{"dataset": "short read English sentences (LibriTTS-R)", "input": "log_mel", "arch": "quartznet", "activation": "relu", "weight_standardization": false, "kernel_size": 11, "stem": "single", "widths": [192, 288, 432], "init": "xavier_uniform", "beta2": 0.98, "grad_clip": 1.0, "batch_size": 64, "weight_decay": 0.4}
Rows from block 5 of a small CTC audio transcriber, named by matrix and row number. Rows with one number belong to one channel. Each number is 500 + 50 x the weight over its row's rms, rounded and kept within 0 to 999. All counts start at 0. Numbers have three digits each.
After each channel's rows are labels from the 100 clips, of 14976, where the channel reaches its highest value: "top examples" is what is common among them. Only what is clearly more common there than usual is listed. The data: short read English sentences (LibriTTS-R). In brackets: how many of the 100.
# convs1: first pointwise conv (model.blocks.5.convs.1.weight, 288x288x1), inputs 116-144
# convs3: second pointwise conv (model.blocks.5.convs.3.weight, 288x288x1, transposed), outputs 116-144

convs1.103:399500509542456453512419528450524415467388484499461461482478473502476503465465556606458
convs3.103:554532481441513521549500482500525503483559450540585528417507525543539530556422484519476
top examples: the word "was" (27)

convs1.143:531452480585515405567471537486440614456499406478434453532584583500472550555433494470498
convs3.143:438512474476542575531523451496462396517471418448415502487543611530532524522508562512547
top examples: voice: female (88)

convs1.195:542455511540456457402440538455514458442444545471485549517586521468431481505422429531571
convs3.195:514604333561463448487447430462563507526567436494539455446495428393404430456539541513457
top examples: voice: male (73)

convs1.201:578426504507415561566503458537500450489491474442536529456534521519516528491491482563498
convs3.201:531461558471513461507601511509509517515492462562492525513457521462497486450482457465375
top examples: the word "of" (25)

convs1.51:518502534439525544529535491497459567520455465484511449367480515547493529480480567501577
convs3.51:560546513539528592482440505427485425481520529463481429482394517536457522560489545499521
top examples: voice: female (91)

convs1.114:508466505504545446483459507492491543552484469498508460490533555457469538488510498528462
convs3.114:497482508519492558461472582479391527482496440424496484503478446537467498491537521401538
top examples: voice: male (78)

convs1.268:412563543572548535563410539487528410491539532529500403504552444508452539502466483532415
convs3.268:552531489528455524520509533467491494487525516478407485504458503523574573583483500553414
top examples: the word "and" (27)

convs1.59:404585452597536462487545566470578472501456529525484472616449559584595503501491538561424
convs3.59:504480545513451579516558499519509529449580503628495410622549518437490465526525474577547
top examples: the word "was" (31)

convs1.244:475543496508477489550499492420506522507570488475558541407398486536472424453497522433532
convs3.244:629451534551478522450515507538413473544538478474507589463574479509451493442567557490472
top examples: the word "not" (36)

convs1.85:560524539542521524586375478588451474504478509525494480476569460490473568496462591493385
convs3.85:520514393539491451446485512512501496453569504595499488502514391507570534476577493561502
top examples: the word "and" (26)

convs1.4:534466469542449495502536480461436562469552515505542435473411532501604498619480587456425
convs3.4:548567472390501512532492472512483508477562523476465605470491565546508557519629553484371
top examples: voice: female (84)

convs1.208:560610459473439464476503474569530487506517546524523508444510515494469314542442542401502
convs3.208:470551479428510530582516444512512395519476488430555544452466433547584467520453425512518
top examples: the word "of" (26)

convs1.158:456434505534458511515535451460443469438481479582527485507472405573468457549458509543518
convs3.158:494575494471484544543523502469563521498460379595508531461524503510581537512537512428480
top examples: the word "was" (38)

convs1.157:514458524423453447509512467524536534499450548453445479470433418534523579452530531508521
convs3.157:536456584586425468523512538520515460525423570444535499548477531468516471446463514498511
top examples: the word "not" (34)

convs1.285:433497467497426493426544557502490540574484404532477505482504499454395525401514549469557
convs3.285:610450448446466528547420481530491452542527481565522513566542554543568461564442471577552
top examples: the word "i" (39)

convs1.108:473406555482491553511519663406480372487448543523504535538543471479468400539418522525432
convs3.108:433447521464506545513508537486570468499492490413527565496531503522429560508582544520441
top examples: voice: female (83)

convs1.256:488393423442475591496477507434485510460494499503508492410482491507472505467449476527445
convs3.256:535566559468516558461590438540459455520543505498489435490466536444439492517499534592504
top examples: the word "he" (35)

convs1.102:444533582438534441581536552502460564387485562448399533526555572475423527558550509604505
convs3.102:587542574421556451613465374501393450431525521474527498540467395506477444450468545532479
top examples: the word "i" (39)

convs1.115:602481528602513591483603570524461508378581451523542507454519573522481527423561513559510
convs3.115:533409470543461504518532522477455509567503468527424593591489457422538604469401533547537
top examples: the word "was" (42)

convs1.11:602477463594446484524554493458615477508464528496620422474519417445423518474608483550518
convs3.11:489456551480445599472533477437476451511547448561450523594526470559397517514515456557540
top examples: voice: male (77)

convs1.188:543554529455537526485538488534544396513554469465553481561422442477476567518473498567410
convs3.188:497447559451447419492518555429543536421515491487512508463445494503547455537445515518446
top examples: voice: male (72)

convs1.21:532473532502454479383505503606608425505582519451597460570522567552566523488516551453497
convs3.21:551511462520564426475438518484601507532468482413598536441459532528559446482495508509464
top examples: voice: male (77); the word "what" (25)

convs1.35:552506605551525446438522475499469466458553614455452522492504573491548558497603584452474
convs3.35:470505508395491467511553460511500476522474355512446482488519571623646544484444532496468
top examples: voice: female (81)

convs1.58:457485437491525471385528451496504466517524410534475480490446430571443486532588502444519
convs3.58:496384426478548447490466544489508548632495536487545519538523427502494487572523399518449
top examples: the word "was" (64); the word "it" (31)

convs1.139:500460537560512464476472504529475553497514624365443473499414445601574529573567530509507
convs3.139:482501509397466451497481519555414529487478494479528533448482469555633514566498491558526
top examples: the word "of" (25)

convs1.216:486554477534434500450535499573586465610495413540521411458413550594398536511515478484480
convs3.216:464423553592326488607473504463534600444514451552590569556506502499441481494521521421648
top examples: voice: male (72)