config.yaml
model: "CTC audio transcriber"
dataset: "short read English sentences (LibriTTS-R)"
train_examples: 26041
gain_aug_db: 6
n_mels: 80
hop_length: 160
input: "log_mel"
spec_augment: true
win_length: 512
tokenizer: "char"
vocab_size: 32
arch: "quartznet"
norm: "groupnorm"
hidden_act: "relu"
weight_standardization: false
channel_attention: "se"
depths: [3, 3, 3]
kernel_size: 11
stem: "single"
widths: [192, 288, 432]
init: "xavier_uniform"
residual_init: "zero_last"
optimizer: "adam_atan2"
learning_rate: 0.0011
beta1: 0.8
beta2: 0.98
max_grad_norm: 1.0
max_steps: 4500
batch_size: 64
epochs: 11.1
lr_schedule: "cosine"
final_lr_fraction: 0.1
warmup_steps: 900
weight_decay: 0.4
Rows from block 4, named by matrix and row number. Each number is 128 + 24 x the weight over its row's rms, rounded and kept within 0 to 255. All counts start at 0. Numbers have three digits each. After the name is the row's rms in percent of the matrix's.
# convs2: second depthwise width-11 conv (model.blocks.4.convs.2.weight, 288x1x11), a 11 kernel
convs2.0 105:123147117133132111094088097095103
convs2.1 136:128130132142152073110171114116129
convs2.2 090:138135105085137173119106158145127
convs2.3 074:153145118155112097093120103126167
convs2.4 093:148139147137140158151125151160176
convs2.5 109:106104135135117155120164178149128
convs2.6 108:112101089092093150146127129150133
convs2.7 164:100109101095098118107094101119129
convs2.8 112:129136087088117121089102113120109
convs2.9 072:128144129077128177125115109147141
convs2.10 140:090092090095109109127133121124113
convs2.11 086:130135161152167149130105113162155
convs2.12 103:118111149164177162144130116117117
convs2.13 086:134119117082109148164171126129121
convs2.14 083:141125167168125106138120086103132
convs2.15 088:127138095122136129071163150125140
convs2.16 091:127138159151124072091131141126127
convs2.17 103:144138128153150135082089106127100
convs2.18 079:138137133128174156130077105125117
convs2.19 047:108105146137108093178144106140128
convs2.20 146:136151154158175161121126117134155
convs2.21 080:136125100157158105085111132115097
convs2.22 098:137097096096108147115089103116119
convs2.23 078:157125139147174127101132102124090
convs2.24 114:128134140096155173113086141132116
convs2.25 101:142116129128109077167163142133134
convs2.26 089:128114146124165182129122109117097
convs2.27 096:142110137150067118162126140122118
convs2.28 085:131117107090163180128130121108129
convs2.29 077:117149157106117175162108108121119
convs2.30 112:123115090106152170150161143122129
convs2.31 100:137130127145166182156115111114114
convs2.32 097:128122128135121073072124132129127
convs2.33 084:140110128117094130160162090120159
convs2.34 099:117122139152098078149164143122120
convs2.35 090:133122161136118096075108107120114
convs2.36 080:130118114147175141077111139121115
convs2.37 075:170150131094091134130144097111123
convs2.38 084:133135140095153167089104126154123
convs2.39 090:112127135108086174162104133136130
convs2.40 121:139144110141101069093131121123127
convs2.41 096:116142138153143145104075093131121
convs2.42 106:123135118100071083131133125123125
convs2.43 104:090111126104122154156167137128158
convs2.44 066:137161130108074121138107148146151
convs2.45 099:133132122081122186132113142129113
convs2.46 053:113128120152150151111092083100138
convs2.47 086:105103088089118137140139151146156
convs2.48 120:127131102101089098119120091097128
convs2.49 098:120096118151174166138118104125111
convs2.50 071:122113141093123140135178157103106
convs2.51 103:107112103100097119150144097094111
convs2.52 097:126126137134174152165144125097098
convs2.53 081:109100104107106119166165148109128
convs2.54 098:118120158148105069101134135136131
convs2.55 074:110082138150167149148119102113131
convs2.56 080:143126123099140148104071155142124
convs2.57 110:145139158171173133102111123140136
convs2.58 076:131109112120120165168134105158162
convs2.59 105:102092086143131128109095117128157
convs2.60 138:123135130129115122155181168148151
convs2.61 115:097127137088093159162140116118131
convs2.62 090:157145154173132084112136116138132
convs2.63 071:128114147172122109108167153111104
convs2.64 073:143138147143104074124133121162154
convs2.65 082:136105122138158097090155150096138
convs2.66 134:135139125140144176177153139137140
convs2.67 066:124116126110122147081162160098140
convs2.68 079:119137128094088096126154161153133
convs2.69 079:111095107104143157168115106139148
convs2.70 132:140148144135170184137117146133120
convs2.71 099:128130112116126137130172187129149
convs2.72 074:109110101118121088153157139130168
convs2.73 099:120143105149177117092159115118133
convs2.74 093:080110116126144133155170156129122
convs2.75 066:141102146125088142171110097144125
convs2.76 102:132112115104114125172179148120118
convs2.77 123:118127130123124151161169167162141
convs2.78 098:131137118143148148121060142143119
convs2.79 106:121126117140136152177159164148145
convs2.80 077:131109114124162188154129144118127
convs2.81 128:138126131118133183170149103135140
convs2.82 070:143105108138095160150140086111142
convs2.83 066:143137142143082092122159106111149
convs2.84 137:135125130128124083079086134121121
convs2.85 075:123141142154131111149142116093074
convs2.86 071:113114133176173105115133155139129
convs2.87 098:113116136153162183144151128137142
convs2.88 092:150131137127151107086093121090109
convs2.89 085:109150138087152151083118143123143
convs2.90 088:130135126128191141090149118113129
convs2.91 089:124125117118158179138090098123116
convs2.92 106:153146166183129110106127137125128
convs2.93 072:136124071098151153121134155120137
convs2.94 128:125127150152140144158185151130144
convs2.95 111:113126129100179117116156095153121
convs2.96 073:138128167188151134115115121114124
convs2.97 123:129143133140140147131073088149145
convs2.98 049:148162093136138120157086127151114
convs2.99 080:115143110088086124157140151153139
convs2.100 084:131123142179104089102135149139120
convs2.101 083:118102083114137166158129110127104
convs2.102 083:110101150160134082155155135118125
convs2.103 118:131126160175116118163158134141151
convs2.104 121:136123114135150152136117087085094
convs2.105 141:132120131131144178171158142139149
convs2.106 076:138144179159129118094105140149139
convs2.107 075:098142147101145149165143116097101
convs2.108 078:122116160169116093108110151134156
convs2.109 099:134131120111137130141162187136159
convs2.110 091:126148144132108157136073116162124
convs2.111 120:123115107118153183160107134149122
convs2.112 103:148124142153118150162175148126155
convs2.113 097:126111093119167177113104132128121
convs2.114 105:148143119117128180173145139146131
convs2.115 073:118103095100149172102137153126129
convs2.116 143:121137153142130175173156144135129
convs2.117 108:125115131163188152139142133121146
convs2.118 128:115135127142144129084072104126135
convs2.119 141:121121134150147164178146099109133
convs2.120 109:143137138118154146101072102142137
convs2.121 104:128132143141112080162169115112118
convs2.122 081:153136112116112149189156128132129
convs2.123 113:120136127124093106142173162147154
convs2.124 089:132132175124112094106104155154113
convs2.125 118:125121114132119096071091114126113
convs2.126 083:137107089154159159094120139109139
convs2.127 089:157152132109113150169152145158147
convs2.128 111:122136154138114084106145166154149
convs2.129 110:134126125145139079074119125151134
convs2.130 137:138145151167162147102096102132125
convs2.131 059:130155171159101102098128127106127
convs2.132 078:132155156135157095082118107114131
convs2.133 077:130136133128153091160148076127138
convs2.134 093:103100092128101117151118123155165
convs2.135 105:119116136147087088164161123124133
convs2.136 088:119115099116119088108131129144180
convs2.137 091:098102114123155168099110139156137
convs2.138 076:119127134142119160133081083135152
convs2.139 109:134110152164122094101096111157133
convs2.140 095:139125152130133176139100084106129
convs2.141 121:130125142154144107087084105103123
convs2.142 093:127126109103089103158095138159137
convs2.143 093:105123181131137160154130143148151
convs2.144 100:128122130117092155178127102102148
convs2.145 100:115112141120125174183151134135131
convs2.146 127:137127127136144108075077121130130
convs2.147 116:171158153112141129112160162122120
convs2.148 070:133128143173128075115150109141133
convs2.149 096:129129140159094101171131098153130
convs2.150 094:119107166109139101151141086153121
convs2.151 092:130160128135146128076090149143119
convs2.152 095:133122140086099171150099134145124
convs2.153 074:113083124164118108135153158154129
convs2.154 092:130129155176112076117136134129140
convs2.155 079:139137131134092091140171149125097
convs2.156 115:115121104088130161173148114119139
convs2.157 096:130127126152182132077128115127129
convs2.158 124:130144138083083140170124130130130
convs2.159 091:124156162166136099087114117128128
convs2.160 111:131133136168173138090100113133122
convs2.161 096:099119111119149167148099101096134
convs2.162 105:144140137116108156185156118120148
convs2.163 085:103109137136106114104144139177162
convs2.164 080:106122125102104129114168169135161
convs2.165 114:135118121120098071137169141123125
convs2.166 133:125123120137148122079085098105121
convs2.167 087:113158149150121073108144149123135
convs2.168 113:129126138136153173165167149136117
convs2.169 123:126134141085144167078132128136124
convs2.170 169:150141148162161146158163150124122
convs2.171 096:125111097081090127130107120154145
convs2.172 080:129126130120153176147117115087096
convs2.173 131:126134137123119143173177159146138
convs2.174 111:118113138131127171172138156156150
convs2.175 133:139171181144116130130125130148155
convs2.176 067:141151156155121116157120166162149
convs2.177 092:122125121121176129090172142111124
convs2.178 106:120119131115097126148185163142126
convs2.179 123:134128124122132137163174167150157
convs2.180 124:140138121145158172146162165138124
convs2.181 122:124121108140135117166173161147152
convs2.182 083:117129116102085112162170144133139
convs2.183 088:119156163139113088120145162118103
convs2.184 065:119120096156123080105116139159146
convs2.185 077:121151166175135102096122134116116
convs2.186 082:132145130099118173163113095120105
convs2.187 095:104112101099119162169152148130132
convs2.188 157:117112082077105128133114118110120
convs2.189 072:118136160161088102097141130104120
convs2.190 109:122123137167171125091102136141150
convs2.191 141:148145132132126118179180138121128
convs2.192 134:123131122123131149177173156144143
convs2.193 123:133109115093078094109138146138121
convs2.194 077:122141156146145085102161143098122
convs2.195 099:119117108139153147097076129158138
convs2.196 092:119120103117143139082105172148140
convs2.197 103:107107108108100083125108094113122
convs2.198 143:129133136133138147158170161160160
convs2.199 089:139127138159157115161161103094114
convs2.200 103:130130126098083139172157132107123
convs2.201 095:119093116136071100120107139138131
convs2.202 074:142127159108135168094092145111118
convs2.203 082:136117113108091088121153142155160
convs2.204 055:110117094101154106154161104145140
convs2.205 104:116121115125129105132141182168155
convs2.206 064:113120169116111132156083138158119
convs2.207 109:146135141140138156152170170152135
convs2.208 093:134134138112084145168097137150104
convs2.209 051:130153143156163124091135169147124
convs2.210 111:119118123123116121152156132156189
convs2.211 140:103108105094089092108121122123112
convs2.212 085:130132145162163128090089120148141
convs2.213 098:131136156148129109099089095101104
convs2.214 090:127121127115096164129077100146138
convs2.215 086:094088093116110116114103136148149
convs2.216 083:110118140116078130171144098127115
convs2.217 114:121131147151148149099069113129128
convs2.218 117:137128124118101115175179148135135
convs2.219 087:174150159142116141126114100093123
convs2.220 073:104101125114130126111136155155183
convs2.221 094:120126134131173120076099139117147
convs2.222 103:116108103086078130146148134140130
convs2.223 104:129130129114129145194165118122121
convs2.224 113:121136123105092092099102109110099
convs2.225 106:119145129098168136080156138115128
convs2.226 060:161160160154150125130101111107104
convs2.227 100:112111095111080086119133135137138
convs2.228 105:138123159166110094164104123125107
convs2.229 075:137112129092143169089146132103146
convs2.230 093:119130117101093135143177165135120
convs2.231 123:131136143163176172115109130128130
convs2.232 105:138148161187153143117124117120132
convs2.233 071:170132135110093109108135159152104
convs2.234 102:115120115106077145170147144128144
convs2.235 099:155142135116146155129079092125107
convs2.236 090:112113129146182134106146151108100
convs2.237 122:130139154157182168126123127120128
convs2.238 109:099090087089112130122136139135110
convs2.239 103:116123120136153088086167145115131
convs2.240 088:125129134113090157173093120150125
convs2.241 124:107102094090095120139138142159135
convs2.242 091:108100113133122173170145141153137
convs2.243 113:129149123128125077099171109131140
convs2.244 090:134095074086138134143132125121124
convs2.245 096:135105100159173144105109153133117
convs2.246 103:121136126096071092139151121129126
convs2.247 074:155133142141122149129089086092116
convs2.248 088:128128142151092127165164113093114
convs2.249 097:142117125127114089117186106131146
convs2.250 092:157156150127112108081092133133127
convs2.251 095:120116152142101088095111147162141
convs2.252 078:134138137116130136163179099094115
convs2.253 125:120138146162174159128104104108128
convs2.254 093:125111123148164110087135175125134
convs2.255 135:123126122117079080107127157137131
convs2.256 079:133105098138191121102126137131120
convs2.257 082:101116120077123129136139132148175
convs2.258 093:118140143135145148111090074129149
convs2.259 095:132123121097171170152099118139131
convs2.260 123:135144158148157179159123112134120
convs2.261 128:132133142188173121116125125125112
convs2.262 078:151129130133115079134151103169110
convs2.263 118:140134125127132137167144065109126
convs2.264 087:110145122143179161120100099132118
convs2.265 072:131138113154169105074123134132137
convs2.266 085:126136154134117076096159157134126
convs2.267 097:122140166164123130119078101117129
convs2.268 101:109087095119110112120145170148126
convs2.269 122:141164120088092127164149135123117
convs2.270 096:143160169109133146098132149145161
convs2.271 125:122129138161166173152153146134131
convs2.272 085:117147127148173113075130118126147
convs2.273 062:129115115171126173110087135137123
convs2.274 083:111115122126085148173112132164123
convs2.275 105:120106088074111136109128121147143
convs2.276 116:159163165163157155133126123126128
convs2.277 078:150135133115109099145183100126144
convs2.278 102:125125122094095169149090115144128
convs2.279 124:138155161170168156135134131135137
convs2.280 132:168149148137140166152157147149135
convs2.281 129:102111111106095090099105108122111
convs2.282 152:114121128139119106097079087112117
convs2.283 083:112137144093133143159137101092094
convs2.284 074:140139157173122138100111107089131
convs2.285 062:163118121144137148119102085089116
convs2.286 116:132115114107086090090109148138133
convs2.287 077:110140154155103079142158132116140