config = dict(
    model='CTC audio transcriber',
    n_mels=80,
    input='log_mel',
    norm='groupnorm',
    channel_attention='se',
    widths=[192, 288, 432],
    residual_init='zero_last',
    beta1=0.8,
    beta2=0.98,
    steps=4500,
    warmup_steps=900,
)
Rows from block 3 of a small CTC audio transcriber, named by matrix and row number. Rows with one number belong to one channel. Each number is 128 + 24 x the weight over its row's rms, rounded and kept within 0 to 255. All counts start at 0. After the name is the row's rms in percent of the matrix's.
After each channel's rows are labels from the 100 clips, of 14976, where the channel reaches its highest value: "strongest on" is what is common among them. Only what is clearly more common there than usual is listed. The data: short read English sentences (LibriTTS-R). In brackets: how many of the 100, against the usual share in percent.
# convs1: first pointwise conv (model.blocks.3.convs.1.weight, 288x192x1), inputs 64-127
# convs3: second pointwise conv (model.blocks.3.convs.3.weight, 288x288x1, transposed), outputs 58-115

convs1.211 098 [164 133 136 116 140  79  93  82 133 134 100 142 140 105 104 157  94 104 108 149 136 108 110 153 177 106 108 103 154 106 140 122 104 164 121 160 109 108 107 111 126 121  94  91 124 186 144  88 146 181 125 145 143 147 123 160 113 142 129 122 136 168 147 132]
convs3.211 103 [119  98  98 130  82 162 103  92 117  85  97 139  85 123 143 131 114 123 117 151 138 113 134 148 113 138 152 162 110 189 159 112 167 115 113 174 107 101 129 150 131 126 152 130 113 111 107  60  99 111 107 103 126 147 120 157 160 107]
strongest on: the word "i" (41 vs 18.6)

convs1.156 093 [155 137 138 106 134 140 103  95 139 153 146 134 121 118  80 159 133 186 137 125 121 139 144 128 127 150 127 121  94  87 143 140 158 143 124 149 135  75 111 152 192 135 104 148 132 149  93 165 157 126  79 114  86 129 137 111  99 111 146 117 129 149 125 109]
convs3.156 097 [121 144  91 101 124 128 131 167 129 190 111 170 107  96 116 128 141 154 103  85 110 129 154 117 126 113 133 102 129 120 111 156 139 114 142 111 133  92 100 130 141 136 163 125 130 118 163 128 122 104 115 132 127 111  84 145 121  93]
strongest on: voice: male (93 vs 46.2)

convs1.234 097 [ 93 110 113 127 144 145  99 144  88  88 171  86 151 188 139 147  76 156 131 119  64 128 101 115 158 179 140 119 112 114 119 130  92 135 144 106 100 118 127 107 128 114 163 141 172 125 132 116 138 151  99 147 108 119  90  85 129 196 132  89 140 130 100 115]
convs3.234 097 [132 134 119 105 143 146 140 111 106 121 129 159  88 114 150 147  91 155 159 163 119 128 135 126 137 121  81  95 106 148  61 156 160 139  85 164 135 150 134 153  84 119 131 129  90 159 132 131 115 127 122 120 149 133 138  95 145 159]
strongest on: voice: female (83 vs 53.8)

convs1.160 105 [153 135 120 109  99  97 159 110 139 100 142 152 114 144 112  98 137 126 114 116  95 138 152 102 162 123 111 183 142 157 127 170 112 109 165 124 105 154 130 114 144 125 148 145 143 118 119 145 163 133 136  89 117 136 145 128 146  72 118 146  69 102 131 139]
convs3.160 107 [133  99 111 160 122 120 118  92 133 102 143 101 114 144 115 105 126 149 106 139 141 112  67 123  89 113 125 129 129 123 149 129 138 119 143 132  96 129 151 154 130 138 159 110 146 166 135 177 128 104 121 136 175 155 102 116  99 161]
strongest on: the word "was" (26 vs 9.6)

convs1.208 099 [111 148 153 116 120 101  45 160 144 114 158 107 139 149 129 157  88 135 120 148 108 118 125 123 144 104 164 101 110 128 135 131 156 133 150 119 133 111 117 142 119 168 151  69 133 141 117  84 111  96 136 117 134 141 133 129 132  81 104 161 126 149 164 185]
convs3.208 097 [ 92 114 131 128 145 104  95 143 116  87 118 170 126 146 116 192 119 108  94 162 130 127 128 142 121 114 126 109 132 139 142 110 123 125 172 121 153 108 157 106 120 101 120 122 155  88 149 126 105 137 119 112 101 134 145 167 142 117]
strongest on: voice: male (81 vs 46.2)

convs1.202 100 [131 100 155 105 148 134 147  84 129 117 132  98 142 122 148 113 114 120 118 155 122 141  99 151 136 126 130 115 125  86 148 133 115 109 135 133 109 128 147 113 130 118 130 166 127  94 100 115  87 115 112 151 115 146  39 111 137 108 101 134 140 123 128 186]
convs3.202 101 [166 115 103 118 150  97 162 145 149 100 138 119 117 112 105 123 122 165 161 147 148 102 118  94  89  92 145 124 160 134 131 149 116 135 133 134 174 135 151 187 104 113 124 136 163 120 120 159 152  73 141 127  89  80 133 115 106  87]
strongest on: the word "and" (26 vs 10.2)

convs1.269 095 [135  97 138  94 130 120  85 114 141 152 145 142 166 159 127 111  98 154 119 158 176 126 130  98 139 160  87 142 110 143 138 149 144 152  91 127 125 123 116 140 163 161 106 121 117 114 132 157 159 166 129  71 105  75 109 140 137 105 151 117 113 108 109  87]
convs3.269 096 [ 51 110 139 125 131 122 143 183 151 111 130 146 124  77 111 128 151 122  91  88 161 153 101 146 129  97 128 124 127  94 126 145 131 131 116 144 101 106 101 150 112  95 122 126 143 145 168 151 123 108 133 154 162 124 154 153 151 162]
strongest on: the word "to" (33 vs 14.5)

convs1.30 105 [146 113 131 115 108 115 143 107 135 135 139 155 129 129 135 158  81 122 133 127 152  91 144 124 141 140 122 151 114 127 136 154 141  39 142 121 127 115 140 135  82 123 117 148 149 130 134 114 167 105  98 121 147 110 131 130 125 102 134 108 131 126 133 125]
convs3.30 104 [137 129 164 120 112 125 118 119 100 132 104 136 128 127 130 104 133 101 148 158 106 166 125  94  78 180 115 124 110 156 128 129 138 161 152 137 173 110  91 122 148 130 101 111 129 173 116 126 106 136 156 121 144 130 139 128 156 147]
strongest on: voice: male (85 vs 46.2)

convs1.101 101 [ 87  81 201 157 113 129 135 132 161 138 128 118 141  98 148 155 120 141 137 130 111 111 140 128 118 164 112 133 126 133 109 115 142 118 145 113 124 155 117  99  95 140  99 103 156 123 168 101 151 111 128 101 125 106 134 136 163  82 148 181 134 125 153 104]
convs3.101 098 [146  95 104 158 177 125 129 140 114  88 132 112 132 111 142 126 159 128 124  97 101 128 162 107 136 116 118 127 137 115 155 108 102 119 132 138  82  91 113 179 147 100 133 137 138 113  87 129 127  88 111 121  96  97 188 104 124 130]
strongest on: the word "the" (51 vs 24.9)

convs1.127 102 [151 102 151 129 105 108 122 103 137 138 145 144 127 116  96 159 115 148 117 138 137  75 123 136  99 158  94 109 113 115 120 127 116  95 161 146 126 130 134 102 105 116 130 104 102 127 124 132 159 130 110 193 112 126 147 110 138 133 145  95 164 100 146 142]
convs3.127 100 [131 113 116  78 124 134 144  85 170 125 101 128 125 137 129 123  96 122 139  94 161 138 116  96 119 170 133  88 122 157 157 134 138 144  96 143 168 109 125 137 143 111 135 144 126 120 135 175 127 148 128 113  95 180 134 121 140 129]
strongest on: voice: male (89 vs 46.2)

convs1.49 107 [167 128 170 101 134 153  94 161 128 106 136  65 123  94 119  96 129 134 140 175 110 134 133 138 106 153  87 130 140 126 114 145 104 139 121 138 117 109 166 117 128 132  90 134 151 105 106 108 131  77 162 128 120 142 128 104 103 104 183 141 137  64 140 138]
convs3.49 105 [136 154 117  95 104 151 129 199 141 154 141 121 157 103 114 119 117 127 123 130 138 143 115 118  87 112 105 110 119 104 118 172 118 133  97 126 128 113 164  98 115 104 131 133 163 133 180 151 148 172 175 170 160 136 139  90 145  85]
strongest on: voice: male (80 vs 46.2)

convs1.113 099 [121 134 143 127 145 155 129 124 153  96 115 140 101 112  81 130 119 120 153 145 125 131  98 102 139 127 103 138 172 104 104 126 107 142  82 127 108 167 184 167 110 131 123 144 152 112 125 120 184  86 125 134 102  86 129 150 118 151 167 119 117 143 122  89]
convs3.113 101 [117 113 129 140 154  91 132 115 152 120 151  83  82  74 138 123  96 178 117 110 127  90 130  90 119 161 135 128 132 133  95 177 116 138 182 156 157 135 128 167 132 129  82 147 108 138 101 161 177 127 147 126 130  97 143 118 103 147]
strongest on: the word "and" (26 vs 10.2)

convs1.119 096 [147 107 141 145 113 166 123 174 108 114 114 161 123 139 121 101 164 113 122  90 137 150  91 139 146 128 130 102 139 138 132 119 123 151  96  93 151 101 108 113 122 125 141 102  94 138 187 112 130  72 149 129 114 133 114 137 141  90 130 138 102 135 117  98]
convs3.119 097 [137 103 127 109 121  97 132 132 137 150 151 141 148  81 133 126 138 167 167  91 110 134 147 124 113 133  92 137 131 134 117 103 109 135 162 102 151 133  62  92 104 141 126 120  90 146 136  86 131 136 144 145  94  77 102 149 135 132]
strongest on: the word "the" (66 vs 24.9)

convs1.74 094 [175 127  98 132 170 136 116 104  90 104 120 130 152 124 154 147  93 140 159 159 152  85 137 146 140 117 139 138 125  79 135 116 142 145 163 153 146 117 158  94 147 162 129 147 106 124 138 150 123 160 102 165 143 158 102 153 105 139  94 142 116 135  86 149]
convs3.74 104 [154 126 121 157 105 137  85 155 121 109  95 134 106 153 165 143  96 111 111 203 147 112 113 145 119 147 132 104 154 123  96 137 204 136  91 138  84 140 122 122 125 137 142 113 130 128 144 132 139 144 104 125 161 144 114 121 109 167]
strongest on: voice: male (80 vs 46.2)

convs1.220 100 [152 117 150 157  80 104 151 126 107  84 124 116  84 118 109 113 109 157 120 121 141 140 121 105 132 117 174 100 147 123 132  90 132 128 104 164 119 118 138 117 117 122 136 148 146  90 121 134 177  98 153 126 132 146 143 155 151 139 104 120 112 101 125 141]
convs3.220 102 [123 141 134 154 134 108  84 134 125 107 117 102 132 157 126 126 118 117 127 138 107 161 118 139 141 148 125 109 145 144 153 160 174 140 135 143 119 144 106  92 116 135 115 131 144 138 115 164 126 156 118 138 158 166 132 111 163 156]
strongest on: the word "was" (27 vs 9.6)

convs1.12 103 [135 126 174 148 118 143  95 137  99 110 111 101 130 116 163 129 154  88 117 142 132 141 121 169 134 160 143 113  95 148 151 137 104  93 129  95  83 126 104 125 151 125 131 113  69 122 154 112 109 145 155 120 145 124 155  96 116 127 129 166 154  92 147 147]
convs3.12 099 [122 118 117 169 114 124 139  88 123 130 153  91 103 176 147 163 156 146 120 134 110 103 108 133 156 145 145 122 124 126 120 140 133 172 123 148  98  87 114 123  86 131 134  85 153 174 114 140 136 143 135 124 179 100 142 110 130 155]
strongest on: the word "and" (26 vs 10.2)

convs1.170 103 [ 67 113 126 136 151 127  88 153 108 118 137 172 143 128 165 145 156 132 139  87  94 122 141 129 110 100 162 105 149 119 123 114  71 150 131 108 100 128  91 113 111 150 159  79  84 116 184 169 110 103 110 119 130 152 149 145 129 136 112 151  45 169 165  77]
convs3.170 104 [112 141 124 156  91 153 125 109 141  99 157 115 123 142 184  94  90  83 148 170 121 114 155 129  83 149 135 149  95 165 146 136 119 131 120 123 119 126  93 103 158 156 158 162 101 158 116 146 139 198 154 145 132 111 140 141 163 140]
strongest on: voice: female (100 vs 53.8); the word "was" (27 vs 9.6)

convs1.164 095 [126 149  92 133 110  99 100 145 134 169 145 125 124 131 155 135 135 114 125 141 154 120 142 130 110 100 149 129 135 121 144 125 121 177 136 136 136 139 129 137 139 112  92  98 141 103 115 123 145 140  89 111 169 109 141 102 130 106 131 119 122 163 118 120]
convs3.164 095 [154 155 162 123 146 144 140  86 150 159 115 150 123 113 126 138 114  94 136 114 158 143 124 114 135 130 134 130 110 154 120 142 120 166 153 119 129  92 140 133  87 143 128 113 135 114 145 101  81 160 145 134 125 119 116  80 114 102]
strongest on: the word "to" (36 vs 14.5)

convs1.114 097 [129 133 129 104 127 145 107 121 113 147 127 144 108 140 167 136 134 101  97 116  84 116 133 101 169 136 150 154 147 116 130 116 108  80 148 109 128 144 113 129  71 148 108 110 129 178 113  85 104 110 108  93 119 131 151 155 163  99  69 116 142 168 180  90]
convs3.114 104 [146 146 130 117 110 137 134 150 176 108 115  81 137 122 129 174 107 130 132 120 144 176 143 142 139 149 138  48  82 122 118 147 137 130 124 129 149 161 133 134 149 158  81 174 109 118 157 108 137 126 161 149 156 124 105 113 151 137]
strongest on: the word "to" (33 vs 14.5)

convs1.259 094 [122 140 138 132 150 150 142 138 133 191  93 139 173 112  87 124 145 146 160 120 129 144 121 117 155 127 155 108 142 160 151  82 131 100 129 127 137 139 121 131 165 156  94 128 146 105  95  88 112 107 142 182 111 161 165 153 128 124 149 101 108 111 144 201]
convs3.259 102 [101 132 121 178 156 121  87 144  90 102 112 134 162  58 100 157  87 112 126 108 119 163 132 120 125 146 115 168 148 114 147 152 108 167 121 113 123 120 109 103 103 138 137 112 144 115 101 113 147  90 150 140 164 124 153 108 142 157]
strongest on: voice: female (83 vs 53.8)